config = dict(
    time_shift_ms=50,
    n_mels=40,
    num_classes=[3, 12, 5],
    kernel_size=3,
    loss='cross_entropy',
    init='torch_default',
    optimizer='muon',
    momentum=0.9,
    nesterov=True,
    orthogonalizer='newton_schulz_5',
    steps=2800,
    lr_schedule='step',
    weight_decay=0.0,
)
Rows from block 4, named by matrix and row number. Each number is 128 + 24 x the weight over its row's rms, rounded and kept within 0 to 255. All counts start at 0. Numbers have three digits each. After the name is the row's rms in percent of the matrix's.
# conv: width-3 conv, dilation 3 (model.blocks.4.conv.weight, 320x320x3), inputs 90-104, a 3 kernel for each
conv.97 095:145146123137153130072123108148127148154121110128114109152137107129129141171170168122137146119126124115121105107124112155134119122138095
conv.98 108:136157150086077100167173167131112110141124120153108083131140158093141183157143137127134121085119120138140168146153182115120114132121119
conv.99 099:120128120134134144125131129132144153122155147110140103129161163084092111114157137152157177101115093130119143114122108131133151126132117
conv.100 103:081109147134129121067121058113126117109140098110126134090114108110122131148158138106104101119121132094121138110123162148163178106132161
conv.101 099:123161137154175171147144148141149115113100102094137133115083115089073080150176186088080116121143134096150177139155153134172125121141187
conv.102 095:123116109135139157129101123124128119172149131130124148153107132118155136177161137163140118099101068107117112104143134123109121150165141
conv.103 107:182108103092105109102112096134161135125121095158152120128103136137147135116108089137132139196135120120144174128133133111093081111155132
conv.104 101:123134107130155137112102111133115122137124139153143130155117121156167149164130154191195174141145071118127140111117120111111128134128136
conv.105 100:168187172137121117132157143143140174104148132132164162083128133120110103150148143124138137116102111134156166139131128125098097129173140
conv.106 111:131148145118110108113129138108145147084094077168173122136133130080141112188127082135141105162160124091124130134150125077122113104144148
conv.107 093:090087130129137116139135096128133146157130128099103132141152174141157158156118102116118110148142148122095105160134129115095097158118130
conv.108 096:105114118112130124100069088119149132087107116176153156133156166106108115166131099127097092124124108118158152118126122137134113156112136
conv.109 096:111113127157159159138124124079081086102109107116104119119108117110098125123117083122147119142147145122132083134151109125142110149117145
conv.110 098:144148112128097060095104141184170120141110122168147157138148138080103141098112125148138109157156132115099102217158148111123098146127116
conv.111 105:134144153122147086107116136138110085118155121111109069130157147173175150094130094101133092129136149138141099147134123151135101112112073
conv.112 094:141168146145138088166168155120152153137152136154157138057068069112148146146155137139125127121126148107148163163129142112124105106112112
conv.113 101:171100154194104096113125114118102128082109115111089079119145146142154161102118130116140122188176176152143169115148136151130150118093128
conv.114 098:117126122147184129108104094094117107128152167115121118139130151160124152115085078102103107127117152144152145146156153131152147142128120
conv.115 108:137130123123137129099124101169173152110159157108147142082114107098118143097133122124154136123145150126133110115145135143148116159128113
conv.116 099:170148144081110085108130116138137124170156145159153125127111140112082107078113093098091118153158133198174132133130130118122128122101083
conv.117 096:107134127193202196182179168134121072127118094104085091126136126104151145135153150148132122146141097154131147119146140103118099126145082
conv.118 092:152144132156151191070102117148129131103108086125137085119135133119096114138117131136084097084093117128129142164164163111119131115150119
conv.119 098:137136136128150164094113137173158139101113118120127110107143140124149146178141159140129126091107118160140135155140129130110090155141118
conv.120 098:125121110129115116087086120121139154145139104156134114154138168098115095147125116094107115117077090117106118107108135138105119124134135
conv.121 106:148145101095100102138165180096108076075132189068117145123119145146152142150184162121097108157190120127135117142118095135117118119096111
conv.122 104:153163149133162121144182151094060084192164148144146097188143123145134142100118085160128109095143131173126120131115123140138121117143148
conv.123 100:151135142115087102154146128139103083098115139164173130101130174096085113097078105134142126090105132124133137095138141152141146162143152
conv.124 101:098125113170140097110118130158143124140107114107063078167188184119141087107107136152126148124117113131166169147137136146149134131115143
conv.125 108:121125125142139089149180157102154181124148136080126147066141124129103124106113091114129163113166163136109125128149166130125089103147127
conv.126 102:136159145133137091145122144115171163151120103158140129078084108150136122133122138141119129143161171110138160123127164152123093086105111
conv.127 093:129155144133149124120125147066104127115134153150108092129101138155151139143159156126095103169140130142159110146146142100098101156168149
conv.128 096:126107106137119108113073101145130114193161165123097128146138155131127106116127138118123107146142158149122125085115119135130114112110081
conv.129 103:074095091143108123122123154141099073112157171113130139130145144118131149124129123157137102107130121127146150116115105146127137170139142
conv.130 110:115128132103120131154135120161150149080086069103124154105107159163127143095117088118123161176138134137132146143166172096096108136159165
conv.131 093:092083111146179211145145123144148171103081095101133121140093070112114095151139156124159146142128154114129105129149121102115111140178156
conv.132 113:136141125130137123121143131138108090102102102108180189148123084129161153157146149144151119101113138103107098127141104134141123138143148
conv.133 102:150141129119098126135132129144179200120120130157154147093094092165157122131109126131124119054046075069101144131136129151142158120120125
conv.134 097:148150145080100085128112121158146133090110115162110118084092122092121137141122138136097116136087131177155134142137144157122102138143098
conv.135 102:159146137119113089083084109109092113135126130085104076125130138130141122150131139101133128110136158169158108145135125163162172103090116
conv.136 102:126159125160129115114140158134137116126151139089127140192154148085108089141122102138092102123117129122131141110137141133140115134141125
conv.137 112:114166189130152132130116130115129114093130131108133146121160149046116189157123103111109081163139153082114121121189174098095100137125117
conv.138 099:165164138113138113126138140150118123117126136145142149115093093133125131126148138118110141167131115118148144131105110118119121110112103
conv.139 092:122081078127104120134109084089108091160113122125157168103138102164118102120091115131130139141121121152156149134123099138123153171138159
conv.140 099:100107146106108116103119121095106149136126143126115127135123141122114151189144145171142155116082101180144107151134157105090106146141127
conv.141 101:162155160144156083086091104144153179118113145112097113111122118085126141158157143120154146139134125148119104152171172144176193117069080
conv.142 099:141157131149145113127126108118139093089109117127108125138140151157152140134149130107125141118135148122097108107133125132143139140153121
conv.143 095:047083119112128103139130098114122112102093135141127110113076096153107109140171149189134110135153140140130131114154128090105107125146088
conv.144 094:114109116111129130109131093163115148115090101154131150152153149133149153083129102135113125130102134146153136166149156128123128154123112
conv.145 101:163141119155139133168189169120118157100129148129145146103118125149159151140161142116137154083101139146141134138168177146125103160138131
conv.146 098:094075066144156092137131152129148141105101107104111113117143134164135105092111101147132117168110133149153161144126125142162169129137172
conv.147 098:137116128170177156103084081125150164159140126120114089086100133127101088147163146123112099122131120140132128098106111121148174139168159
conv.148 099:120119145115117103141161155145133148102123110182184141133139116131128139147135114136134121193154162137145116112107114111138137142112134
conv.149 102:134098119107115210137160151175097126134137131107067084137122104147148152126133181142130114147145092126088075136102097141108139111148139
conv.150 107:135138088130097089133134116078097123144133173140110132173147156189182115119121112155111111103093094180165137170155121090101130151124142
conv.151 100:124112099138113151101121146110153191130137120131128143142136143108117085134132182149134172117125108110134130106111117147130152148105149
conv.152 091:141141146105129123163151147136160165114111134116096093118117123140096095115098105113106101128115118101113115129119123178165144095112122
conv.153 107:145180134104138083130127146140130181143123149140129124171131155139118110137109114118123168149164174112128164169142155144124143165116081
conv.154 103:175168144148117125147144147142143148135130120109121090099118145163128146118113135168137139099089090136149152101135164127157189125128149
conv.155 107:145101114104157124123111113149137111135114119140134133133103096138125090089111114100091073125127115119136167109100083099129138091108132
conv.156 107:093125119137128093122100119153099121095129111109120153114144207175157176109138195102106090091149134128122113117109114131120116150151159
conv.157 104:158152150104090162134130108104073108117114137148143141146162144108126131143108134119144140111135131092120142130146135127120135154148152
conv.158 091:101138149132147145133134124150140134127079057125124139147165176100136130116115128129122151115099084079129114122138114093099136113133119
conv.159 101:161100085146113160154168148145128143122159171120146122118160157170160155147138151137139136148142109116124107116127137133119127130145140
conv.160 103:139108105125143152193155129193160137147102081141158120110135136156131106113129119121121125145106131194175157089099109103130141152140150
conv.161 109:104142137112119174142149155118114115125132120106111099177172155120143119136156143133099092140095134112120117104124095131119100118155151
conv.162 097:096114112161129103157154167088109107158140128183129095156131134135128128156127098145150133108157145105130141142160124159181135150125143
conv.163 093:137150151085084068134131111166130113128130110095092079159152146131126093105102103128109101087101119132120123168136115145145136145115125
conv.164 102:159122136137116110154146094113123127158146136130159140114115096180180157130122133148141140145126155150123129144143172162142115164162128
conv.165 095:141126109136134145170141114073128123122118109128097077123169187147139123109125115111131146190161165143166131102122126122149149100107115
conv.166 105:150109117164097125167166136140125089089087120115100099135108160153131148135110096105144117129135154138160167134157146127141149155124074
conv.167 110:141129129115118134135153155181153129079117123080131138076133164089145173130132141104132144084109104118163162115121122121128137142109079
conv.168 101:124118140110147128118158134106089121139165165113120136089126143123150180119124078128125088120153191080112130121123119123116126123114124
conv.169 097:091111114140102106146148156160163160117104104058084097115137102111142137105115134117129106105107114120106137126096067142151122086101110
conv.170 091:136150134134141117110113135081116119107089106104129136128105131148112061142131148133129125192182179102104095087124139116116107165154139
conv.171 093:133144145092132122146164148146116101127128138110106127123113117087079093104120102136130120112105100142119113123100122126130152174181181
conv.172 092:189207181132140139109127113134139148105108153129119130111129168123149148136125159125141111084098118163146138110115124116133122132117122
conv.173 093:122100105094117108164137133104119127119113091178172168118119120131123104187157138118118130177155158147156166129147152119122118112117123
conv.174 105:105087080111121179105107090151154095133151128109137125124132102121157176124133131118105122073087127110110137135117138137093071144151128
conv.175 102:156177182120090097152146160160157172124088114173127101175170189071098136111121125071095082095177126134122127099089077126108113088106118
conv.176 102:178144124151095104141120100147181146180178111146133138141133144099105097137125127132120093115123100180131127142134138136119127160134132
conv.177 104:116138108124140107142150176162165139156150148095108111142108120130158126115130152122102067136101110158154139142143130129116141116143149
conv.178 104:107136110136154092090100131156122122125113152098130158156155177160149165103103086107120118122166130068089120087097105110137171131141160
conv.179 101:117095096117119138176143165119128133150168125148120095138137112117126132141145115134137111093107096139154156119117107139124095138111088
conv.180 095:136130154099119085161134151140132128152121125119153132090086105126125127134169146145149134142146138142108093109117153113125104115100140
conv.181 102:098153140097131084150159136136165138153145125080112138133113105154146134138132092126153141118164141226160136113125108119130139124118128
conv.182 095:136135091135148166149138141114122117113095101078106142141155153126105131150118181104147140145142103107110109114116119138136160131138126
conv.183 101:093092073115128114121128122143130129123162152155173133136164147128121129158161147149169178149148120133110142123128113134124097135123148
conv.184 097:150140160125138131105118099116141144099139114123113150100128134113147134107104090118121128132164113150133167150163181103103117127131154
conv.185 101:146114141157109174110137132149129090165156135114133082146159124110154149113157125160150162179128150111080095147121126147138125117168170
conv.186 097:162137151115102143125135139124136155138161145160157114136149141139156149116146157114124121121096129137171173161150147137132125138142128
conv.187 101:171176160128119085135116123111131108131137169150155158114135107118152127136117121145142144144136174117116122116102111123129110111134137
conv.188 086:113112124175163109130132118123123109089122100154142145114149130142138105148143129106125130162154153078121151085102108109118116115106094
conv.189 105:128136133136146133156130116148111131115119107151159170101129131120130120129136139126091105084122114160150142135133143103106113118080109
conv.190 099:127152137129114123083105115148129122154167120156137113168135082112144117130142128127097078164144146125114120101098100151151146090104080
conv.191 101:108100102128122101101101120133130117095095091135167197091132153112091082115176179110153171107137142091145144148156154145140139173174156
conv.192 101:127151149122147139139119075175152143099131109113142131071113086137132108123140096133146117133126110116128158129120108129155160151135132
conv.193 104:105106121114135161147121167134134175149122151114112121161117185076091122161152153142152186120083114121146179118113134090123163112107098
conv.194 088:170176145095157144131108131201196167092125128176163167121124121134151134097136106101119139113120112177126119138145121126164150134162147
conv.195 105:091159159141179126130155143193185151104106139114121130103097087115148160152120117121089113131125102125140117124139119131145099130146114
conv.196 094:129103105111100098118109100097131120108101105114124126160162135173135123134150137096112114176152168106145127160148144131117117106108092
conv.197 093:157122150099118103105095105174174143104119098124115162159138108151111106133121140192146147133109131100119113157135133140118106132165155
conv.198 099:116158163124121121096105127130153158117120111129146110123147130094136173139145124101108101097104120150133148114140151133123101111140140
conv.199 104:164222157161181115114102117116118103138144157103088094145133134109149137102109122099065112145156132121150121110162135132139120138141129
conv.200 090:112147088187156123135142183175140140100162178109093141137138190120125133113137169201143131071131118154149121105114118139147138180116154
conv.201 100:186164108129143092164160180134165141122118134117109142137091080149139115132148135109088109129103110128108097139110084118103107145152113
conv.202 099:167141156137159136153162141077068088169156146125144156123139126148142129093119141062081102154150136135106115109107085124114119161171128
conv.203 102:118136141072099093125121129133162159174159154129122115124146130133170159130128127141141129082125122126149130122141124098126128141128114
conv.204 108:140148138153182151129138117105149149100127133118100103140104109127091088171148143120128120105087115119137096120122097106147140125128088
conv.205 092:131124088119129092116124131104092106117127124152150168091103131153125150116155161131166169079138125060099147105139158096107095136091105
conv.206 109:112146110142096058113138152137157104127157130142153188117144160097109107161161162129143152083091110130129099116139137086108093123075081
conv.207 097:180134135121097084122111117161126101135137165080100136100082134112121150154138120115150124183131127137131096138141151124119112112108091
conv.208 099:123123120145145101154126106127130097113124154093116129141139154102125094088115115104142144166122109098150173132147136130138146144078107
conv.209 100:116117139124135129164178201141150124105120115147133121122131158133126127106112145140161147134103103128151128130135163144148142128130132
conv.210 099:118117077122130116114116137127107090093102114098120101127134133139119109101099102134149157129157130123158158106095076127099110133110113
conv.211 090:140125119107101068106151144113093135134128152137145119113110143150158138147169134147140129176165158104123124132129122120118103109138111
conv.212 103:114107134137103159111090080105075068170132136189155151110142105122120111150129141094117128156209118120094077151132123104123106112052072
conv.213 108:085086110104127121143139168176172194188118110148120062138118087141149129126109099159153157127130133149147153134145138078081103086123105
conv.214 102:145130145146130131136128105104117071135129125130119099115092101127132155182148095127148154147131138101108115155161140107110115146140151
conv.215 109:126154126114116120132125147114092091116109084155121124168135157156114098117124143195125128142154130081086106128117158115098080130131138
conv.216 098:160123086121143128111102110126121105145139119113150158075093077155163129151155138143153160123097112197178163111106117109140112134137101
conv.217 106:134145163138178192112136121125120092135144139161133117111126119056107104083105089142143134147099119105099119100104139128118130140159144
conv.218 100:102138127181182145113127130103132119127108089099109089135124094125100111124153147121134152137094118127142140112115130148156149042092099
conv.219 095:187146142147155187130114102102121101102098113105102138132136142157126096162151148099124118133134130091094079124103082172145102117105105
conv.220 097:141165148138134116113134146112119089138154134131121128103098112117104082109132151167120126070140102182145136146125139086112103140128101