Rows from block 2 of a small sound classifier, named by matrix and row number. Each number is 128 + 32 x the weight over its row's rms, rounded and kept within 0 to 255. All counts start at 0.
Before each channel's rows are labels from the 100 clips, of 14976, where the channel reaches its highest value: "top examples" is what is common among them. Only what is clearly more common there than usual is listed. The data: single notes of musical instruments (NSynth). In brackets: how many of the 100, against the usual share in percent.
# conv: width-3 conv, dilation 2 (model.blocks.2.conv.weight, 320x320x3, each kernel summed), inputs 240-319

top examples: electronic (69 vs 36.4); pitch class C (56 vs 9.1); octave 5 (48 vs 16.2); note: C5 (34 vs 1.4)
conv.264 [113 142 164 139 174  88 139  70 107 172 162 128 145 157  81 204 157 134 161 111 101  95  87  89  73  80 139 131 166  97 103 135 148  83 135 154 130 137 103  84  45 149 134 108  93 132  91 118 111  50 190 138 120  78  98 126 134 198 179 113 147 101 164 125 133 103 121 116 130 105  99  61  75 172 167 138 160 125 115 134]

top examples: guitar (36 vs 13.1)
conv.272 [119 139 113  94 149 125  85  95 123 139 116 136 131 121 128 114  64 106 133 133 102 173  73  88 110 120 159 127  93 142 143 144 138 101 119  72 145 106 140 132  86 181 110 131 114 106  93 135 134 176  75 149 192 113 211 110  71 154  95 130  98 148 100 101 130 205 154 186 158 160 132 142 148 158  84 167 141 130 175  83]

top examples: guitar (33 vs 13.1); reed (29 vs 4.3)
conv.289 [ 96  97 185 170 169 183  83 151 121 130 145 124 113 185 103 163 169 133  81  71 154 121 159 158 136 160 111 127 127 171 139 109  74 168 206 146  89 112  94 103 194 100  78 108 124 115 150  88 124 147 110  98 108  85  81 111 158  97  94 136 153  59 131 160  80  88  99  81  99  93 162 132  88 111 126 116 101 139 165  93]

top examples: octave 7 (37 vs 7.9)
conv.138 [ 97 147 168  54 152 103 147  62 128 149 107 199 158 102  67 156 112  90 166 102 153 171 101  89 153 119  97 152 157 131  58 178 117 158  99 145 110  94 153 107 146 134  90 141 113 141 144 145 170 204  92 132 136  99 132 121 116 146 109  75 145 109 115 149 101  75 131 141 163 161 151 100 143 118 136 102  70  81 166  88]

top examples: synthetic (67 vs 31.1); octave 7 (28 vs 7.9)
conv.266 [174 176 138  96 106 120 171 110  82 130 200  38 106 112 101  94 138 137 161  84 180 155 154 157 144 136 101 142 101 133 169 227 132 147 132 128  96 147 106 146 150 144 114 105 166  70 140 107  88 118 128 110 184 133 125 129  96  99 141 127  94 152 123  71  97 186 111  64 153  65 131 103  82 106 100  75 101 135  97 150]

top examples: pitch class F (54 vs 8.1); octave 4 (54 vs 17.2); mallet (33 vs 10.8)
conv.222 [166 112 103 166 149 171 133 115  71 116  80 148 121 124 156 160 140  98 160 109 139 123 122 105 156 140 155 147 114 132  87 130 129 128 102 121 146 208 120 109 143 112 196 120 130 152 171 140 131 118  71 162 116 134 138  78 135 159 112  68 123 153 154 129 231 155 140 112 102 173 105 153 126 143  84 176 173  79  69 120]

top examples: source: electronic (62 vs 36.4); pitch class A (39 vs 8.7); organ (33 vs 11.8); note: A4 (26 vs 1.4)
conv.15 [131 123 205 101 135  95 108 141 157 181 117 133 110 130 157 101 123 131 149 117 101  84  96 155 140 105 122 159 109  82 130 184  73 130  78 170 115  93  91  39  83 140 110  79 161 118  58 148 183 125  94 111 170 123 175 146 135 149 139 169 152 124 166 169 108 120 169 100  47 147  64 103 129 146 105 123  87 173 176 143]

top examples: pitch class F (46 vs 8.1); pitch class C (42 vs 9.1); octave 6 (40 vs 11.7); octave 7 (35 vs 7.9)
conv.256 [119  81 134 101 160 223 120 145 126 139 155 111 156  84 155 112  75  96 159 155 141  91 148 105 123 140 109 188 121 130  94 151 178 163  98  63 128 145 114  74 162 126 131  63 137 118 157 158  88 184 118 115 119 104 172 150 126 136 123 138 137 186 143 156 167 131 107 163 132 131  68 187  97  89 115  97  96 128 100 115]

top examples: octave 3 (96 vs 17); acoustic (72 vs 32.5); note: F#3 (30 vs 1.5); note: G3 (29 vs 1.5)
conv.20 [128 131 139 112  82 144 125 146  29 132 136  35 148 104 139  97 151 118 112 108 103 139 107 141 173 143 148 188 120 122 136 143 113  91 133  99 143 150  93 115 179  79 112 155 150 146 117 169 152 133  63 153 127  93  70 163 142  83 102 118 109 131 127 131 167 108 110 134 128 145 217  72  66 186 139 153 146 149 123 133]

top examples: electronic (79 vs 36.4); organ (69 vs 11.8); octave 2 (45 vs 14.2); pitch class: A (28 vs 8.7)
conv.56 [ 99 161  70 146  87 148  93  82  98 130  81 130 156 155 134 134 123  81 124 100  99 148 124 168 147 144 111 109 176 139 180  73 155 106 119 103 143 161 132 193 117 145 184  90 137  99 119 124 131 129  61 104 139 116 115 107 109  86 147 142  35 142  67  80  89  80 119 185 166 152 162 129 184 160 150  93 104 113 108 117]

top examples: source: electronic (72 vs 36.4); pitch class G# (47 vs 8.2); pitch class A (37 vs 8.7)
conv.292 [113 164 148 127 135 162 121 108 138 159 125  72 125 104  89 146 104 156 191 122 113 129 114 139 180 166 155 118 104 106 157 121 107 118 117 161 145 121 125 210  86 144 145  95 149 136 166  96 165 148 137 117 141 101 117 104  86  76 109 178 181 127 108 127 114  77 116  93 129 160 176 127  41  94  87 112  50 106 146 129]

top examples: pitch class A# (87 vs 8.7); octave 5 (47 vs 16.2); note: A#5 (39 vs 1.3); octave 6 (35 vs 11.7)
conv.318 [ 42 144 136 108 154  82 153  92  84 106 137 113 129 159 136 131  22 160 141 109 116 107 119 119 108 152 160 130 128 125 153 109 121  75  49  99 191 158 112 174  98 172 135 127 126 145 187 157 136 110 160 146 116 149 133 130 132 113 136 159 107 109 114 183  48 162  75 127  52 187 123 159  71 122 154 149 153  88 122 134]

top examples: synthetic (66 vs 31.1); bass (55 vs 21.8); octave 4 (40 vs 17.2); octave 5 (38 vs 16.2)
conv.142 [165 124 130 114 115 161  83 199 163 105 100 104 134 136 153 144 131  38 125 124 130 137  89 109 111 146 185 138 129 122 130 173 159 169 141 145 175  95 148 125  89 160 170  92 104 100 161 127 123  92 150  94 124 109  99 189 124 135 165 175 115 122 131 107 145  95 143 123 109 132 109 142 118 184 146 125 148 124 101 145]

top examples: pitch class F (53 vs 8.1); octave 6 (49 vs 11.7); note: F6 (33 vs 1)
conv.106 [143 135 135 175 150 155 107 148  87 105 130 166  98 103 165 132 117 115 148  62  83 105 124 100 171 113  60 145 130  49 154 168 189  68 214 171  85 131  82 131 134 144 109  84  80 137  82 142 141 123 100 123 124 137  63 106 100 123 187 103 122 120 145 167 199 130 153  40 101  95  77 150 141  98 146 156 145 145  60  97]

top examples: octave 6 (42 vs 11.7); octave 7 (39 vs 7.9); pitch class F (32 vs 8.1); pitch class F# (29 vs 7.7)
conv.17 [ 87 142 135 134 137 176 163 140 134 122 195  90 149 132 151 168 142 133 120  84 157 195 213 156 183 115 125 139 173 117 200  61 108 147 172 157 115 163 147 189 159 110 110 120 157 159  92 192 134 116 151 139  95 120 101 111 152 103 187 127 177 127 148 110 145 168 123 138 135  76 146 158 119 122 158 163 172 130 124  98]

top examples: pitch class F (45 vs 8.1); pitch class A (42 vs 8.7); guitar (30 vs 13.1)
conv.41 [128 173 179 156  92 107 140 137 135  98 119 107  98 182  99 157 112 145 128 139 111 126 203 101 174 145 182 188 157 154 178 128 144 139 122  99 163 129  76  96 120 120  82 132 128  91  97 171 141 155 171 100 151 160 182  63 110 105 170 105 151 101 161 124 101  80 100 150 135 141 124 114 168 139  88  87 120  73 141 136]

top examples: synthetic (70 vs 31.1); bass (69 vs 21.8); pitch class F (25 vs 8.1)
conv.192 [122 134 167 113  89 109  88 128  86 152 118 123 199 137 140 123 167 123 115 189 187 108 124 148 128  99  87 140 162 128 117 171 141 143 123 140  60 132 167 181 156 167 123 108  75 144  81 149 137  99 206 114 100  40  91 141 134 143  93  95 141 111 101 161 118 185 145 173 199 111 105  94 133 195 204 113  73 130  72 139]

top examples: octave 6 (60 vs 11.7); pitch class A (59 vs 8.7); pitch class: G# (38 vs 8.2); note: A6 (33 vs 0.9)
conv.230 [116  95 204 141 130 138 128 131 117 145 106 166 127 103 126 105 185  86 122  88 123 155  95 132 161 148 142 102 129 177 149 120 112 172  97 109 109 158 121 160 151 169  43 135 106 128 180  73 149 140 123  97 166 101  97 100 157 117 150  88  85  88 140 135 216 135  95 197 126 152 134  84 100 123  47 111  72 101  89 128]

top examples: octave 7 (48 vs 7.9); octave 6 (31 vs 11.7); pitch class C (25 vs 9.1)
conv.180 [111 147 131 137 145  78 155 103 134 133 131 121 103 153  89  84 116 163 155 134 110 135 141 137  90 137  89 159 153 103  90 149 178 198 121 153 133 163  76  86 127 107 156 132 103 156 148 153 107 109 108 160  92 141 107 118 131 183 132 148  91 148 188 117  59 109 134 134  97  99 115 188  75 114 128  79 116  96 112 126]

top examples: octave 3 (96 vs 17); pitch class F (64 vs 8.1); note: F3 (61 vs 1.4)
conv.267 [ 97 147 146 130  93 127 191 142  89 107 153 119 132 170 125 103 137 133 114 144 143 102  92 151 172 145 149 156 127  88  74 110 129 146 109 147 125 116 120 127 106 168 125 129 151 137 131 144 112 113  88  92 130 158 159 100 111  59 111 133 193 132 105 149  62 125 153 110 159 131  90  82  72 150 152 129 171  88 178 176]

top examples: electronic (70 vs 36.4); octave 4 (51 vs 17.2); organ (41 vs 11.8); note: C#4 (26 vs 1.5)
conv.43 [140  91  66 130   0 170 114 137 141 126 119 129 119 132 140 151 130 155 122 143 112 115 189 171 153 157 177 118 134 104  96 142  87 137 102  66  82 123 125 145 123  78 116 190 137 160 135  96 118  84  97  74 123  80 122 177 177 124  49 156 126  81 164 141 150 132 103 111  65 196 118  96  80  87  69 196 177 104 150 141]

top examples: electronic (64 vs 36.4); bass (47 vs 21.8); octave 1 (40 vs 12.1); instrument family: organ (33 vs 11.8)
conv.127 [ 30  19 123 135  90 176 146 116  99 105 117 113 168 141 140 108 162 153 156 130 117  81 114 102 121 136 128  98 118 137 159 179 183  96 106  93 172 153 148 143 136 139 125 155  85 131 106 105 201 157  97 195 120  78 180 129 170 117 130 122  73 128 100 132 120 125 133 137 211 128 131 137 174 191  97 180 102 156 171 130]

top examples: octave 6 (73 vs 11.7); pitch class G# (45 vs 8.2); note: G#6 (35 vs 0.9)
conv.166 [154 159 191 106  99 111 152 155 107 102 146 107 152  93  93 145 144 128 143 100 106  97 154 186 112 154 158 102 168 151 125 161 117  80 149 163 135  93 100 130 131 185 157 146  81  97 164 144  89 108 130 184 175 158  78  87 122  83 147 115  99 122 154 155 109 182 149 115  97  52 121  84 136 163  93 136  81 117 143 193]

top examples: synthetic (69 vs 31.1); bass (62 vs 21.8); pitch class C (42 vs 9.1)
conv.115 [131 166 135 157 206 154 113 127 124 155 123 179 129 123 136 159 220 111 157 132 122 147 148 114 130  95 107 160 143 151  75 146 117  92  78  99 115 126 115 121 164 107  88 151  95 122  88  87 131 129  94  82 110 116 114 118 181 130 189 129 155 175 145 120 111 129 149 128 227 128 109  74 120 118 151  59  87 167 114 149]

top examples: guitar (44 vs 13.1); octave 7 (42 vs 7.9); pitch class E (40 vs 8.2); pitch class: F (31 vs 8.1)
conv.270 [190  89 129 133 183 109 136 100 109 167  99 109  86 188 123 189 156 201 139 133 169 135 141 173 137 149 119 122 124 104 132  94 104 156 148  74  80  97  76  71 152 161 106 112 115  93 158  94 126 153  86  87 161 187 127 127  89 187 151 148 126 163 130  85 152 142 168 117 123 170 108 168 211 120 165 144 141 120 107 180]

top examples: octave 6 (30 vs 11.7)
conv.141 [141 131  66 121 187 109 159 143 168  85 188 150 147  81 149 130 143 121  72 157 157 161 134  78 105 111 174  99 129 148 151 101 123 144 117 131 132 118 166 132 114 165 103 127 116 184 122 128  91 132 158 128 115 187 167 158 111 146 123  41 101 119  57 174 124 188 179 176 108 143 137 139 217 175 129 103  72 158 104 160]

top examples: pitch class F (89 vs 8.1); octave 6 (35 vs 11.7); note: F6 (35 vs 1)
conv.235 [124 203  90 116  85 178 169 164  89  83 134 158 112 160  67 133 126 188 184 133 162 135 126  77 185 139 117 146 121 186 180 125 116 154  89 164  88 112 114 162  71 150  89 151  96  64 169 130 129  97 136 104 127 144 118 146 100 125 127  52 153 119 154  88 187  80 101  94 180 100 162 160  98 108 176 127 190  92  94 208]

top examples: electronic (96 vs 36.4); organ (90 vs 11.8)
conv.310 [129  90  80 146 115 123 154 139 101 162 133 147  74 187 101 116 115 102 185 124 123 118  81 145 102 151 157 161 134 173 136 109 129 117  97  96 166 123 127 102 109 166 132 176  89 171 141 163 149  94 130 143 159 159 125 113  79  75 145 128 135 111 105  92 131 130 112 131  42 132  82 175 124 140 101 168 156 147 136 108]

top examples: source: electronic (71 vs 36.4); pitch class G# (53 vs 8.2); organ (50 vs 11.8)
conv.46 [121 141 203 126 113 115 130 109 124 142 191 110 159 161 122 180 127  98 168 165 149 126  88 146 130 134 127 169 164  97 143 132 132  98 112 102 101 122 134 145 103  87 162  95 188 127  97 158 124  91 132 119 159 139 166 154 106 170  67 102 162 139 115 178 152 135 139 161 132 125 107  79  70 119  79 140  69  87 127 141]

top examples: pitch class A# (53 vs 8.7); octave 6 (40 vs 11.7); octave 7 (37 vs 7.9); note: A#6 (31 vs 0.8)
conv.170 [137  70 110 105 114  94 137 102 101  69 166 124 163 125 104 121  74 158 139  68  46 116 125 155 146 141 129 114 126 139 105  71 103 112  78  70 158 182 109 134  87  68 181 144  75  76 148  74 124  83 143 132 103 155 157 169 160 122  68 123 131 158 157  86 116 132 141 156 133 118 123 118  87 175 106  74 165 150 214 146]

top examples: guitar (33 vs 13.1); pitch class C (29 vs 9.1)
conv.182 [177  95 117 122 101  97 145 191 131 162  63 150  79 134 148 139 146 141 138 141 111 130 103  95  82 153 108 168 121 118 134 149 148 163 137 107 193 134 131 118 174 137 112  89 113 134 142  84 136 168 134 150 178 142 116 124  56  67 152 104 100 163  82 173  76 100 113  91 110 133 117 164  61 165  97 130 107 173  72 104]

top examples: pitch class F (82 vs 8.1); octave 5 (55 vs 16.2); note: F5 (48 vs 1.4)
conv.207 [178 143 104 125 132 104  79 185 124  65 150 125 117  74 135 200  91  71  68 143 165 159 188 102 162 117 162 137 156 109 139 123 139  99 132 132 137 138 150 147  57 131 166 103  95 138 138 133 139 130 140 170 160 212 168  59  70 113  98 115 133 100  35 140 131 122 141 193 126 110  83 124 106 130 106 167 137 103  80 191]

top examples: source: electronic (63 vs 36.4); pitch class F# (56 vs 7.7); octave 5 (52 vs 16.2); note: F#5 (43 vs 1.2)
conv.111 [134 127 105 130  78 136 140  96 154 145 178 176 129 103 156  96 191 169 115 147 133  92  67  94  39 152 137 159 130 105 138 132 110 150 124 126  95 149 140 126 164 119  78 156 168 137 124 115 129 144 118 158 161 129 111 171 129 200 119 111 160 116 127 140 103 129 147 126  38 140 139 125 170 120 111 198 134 100 112 194]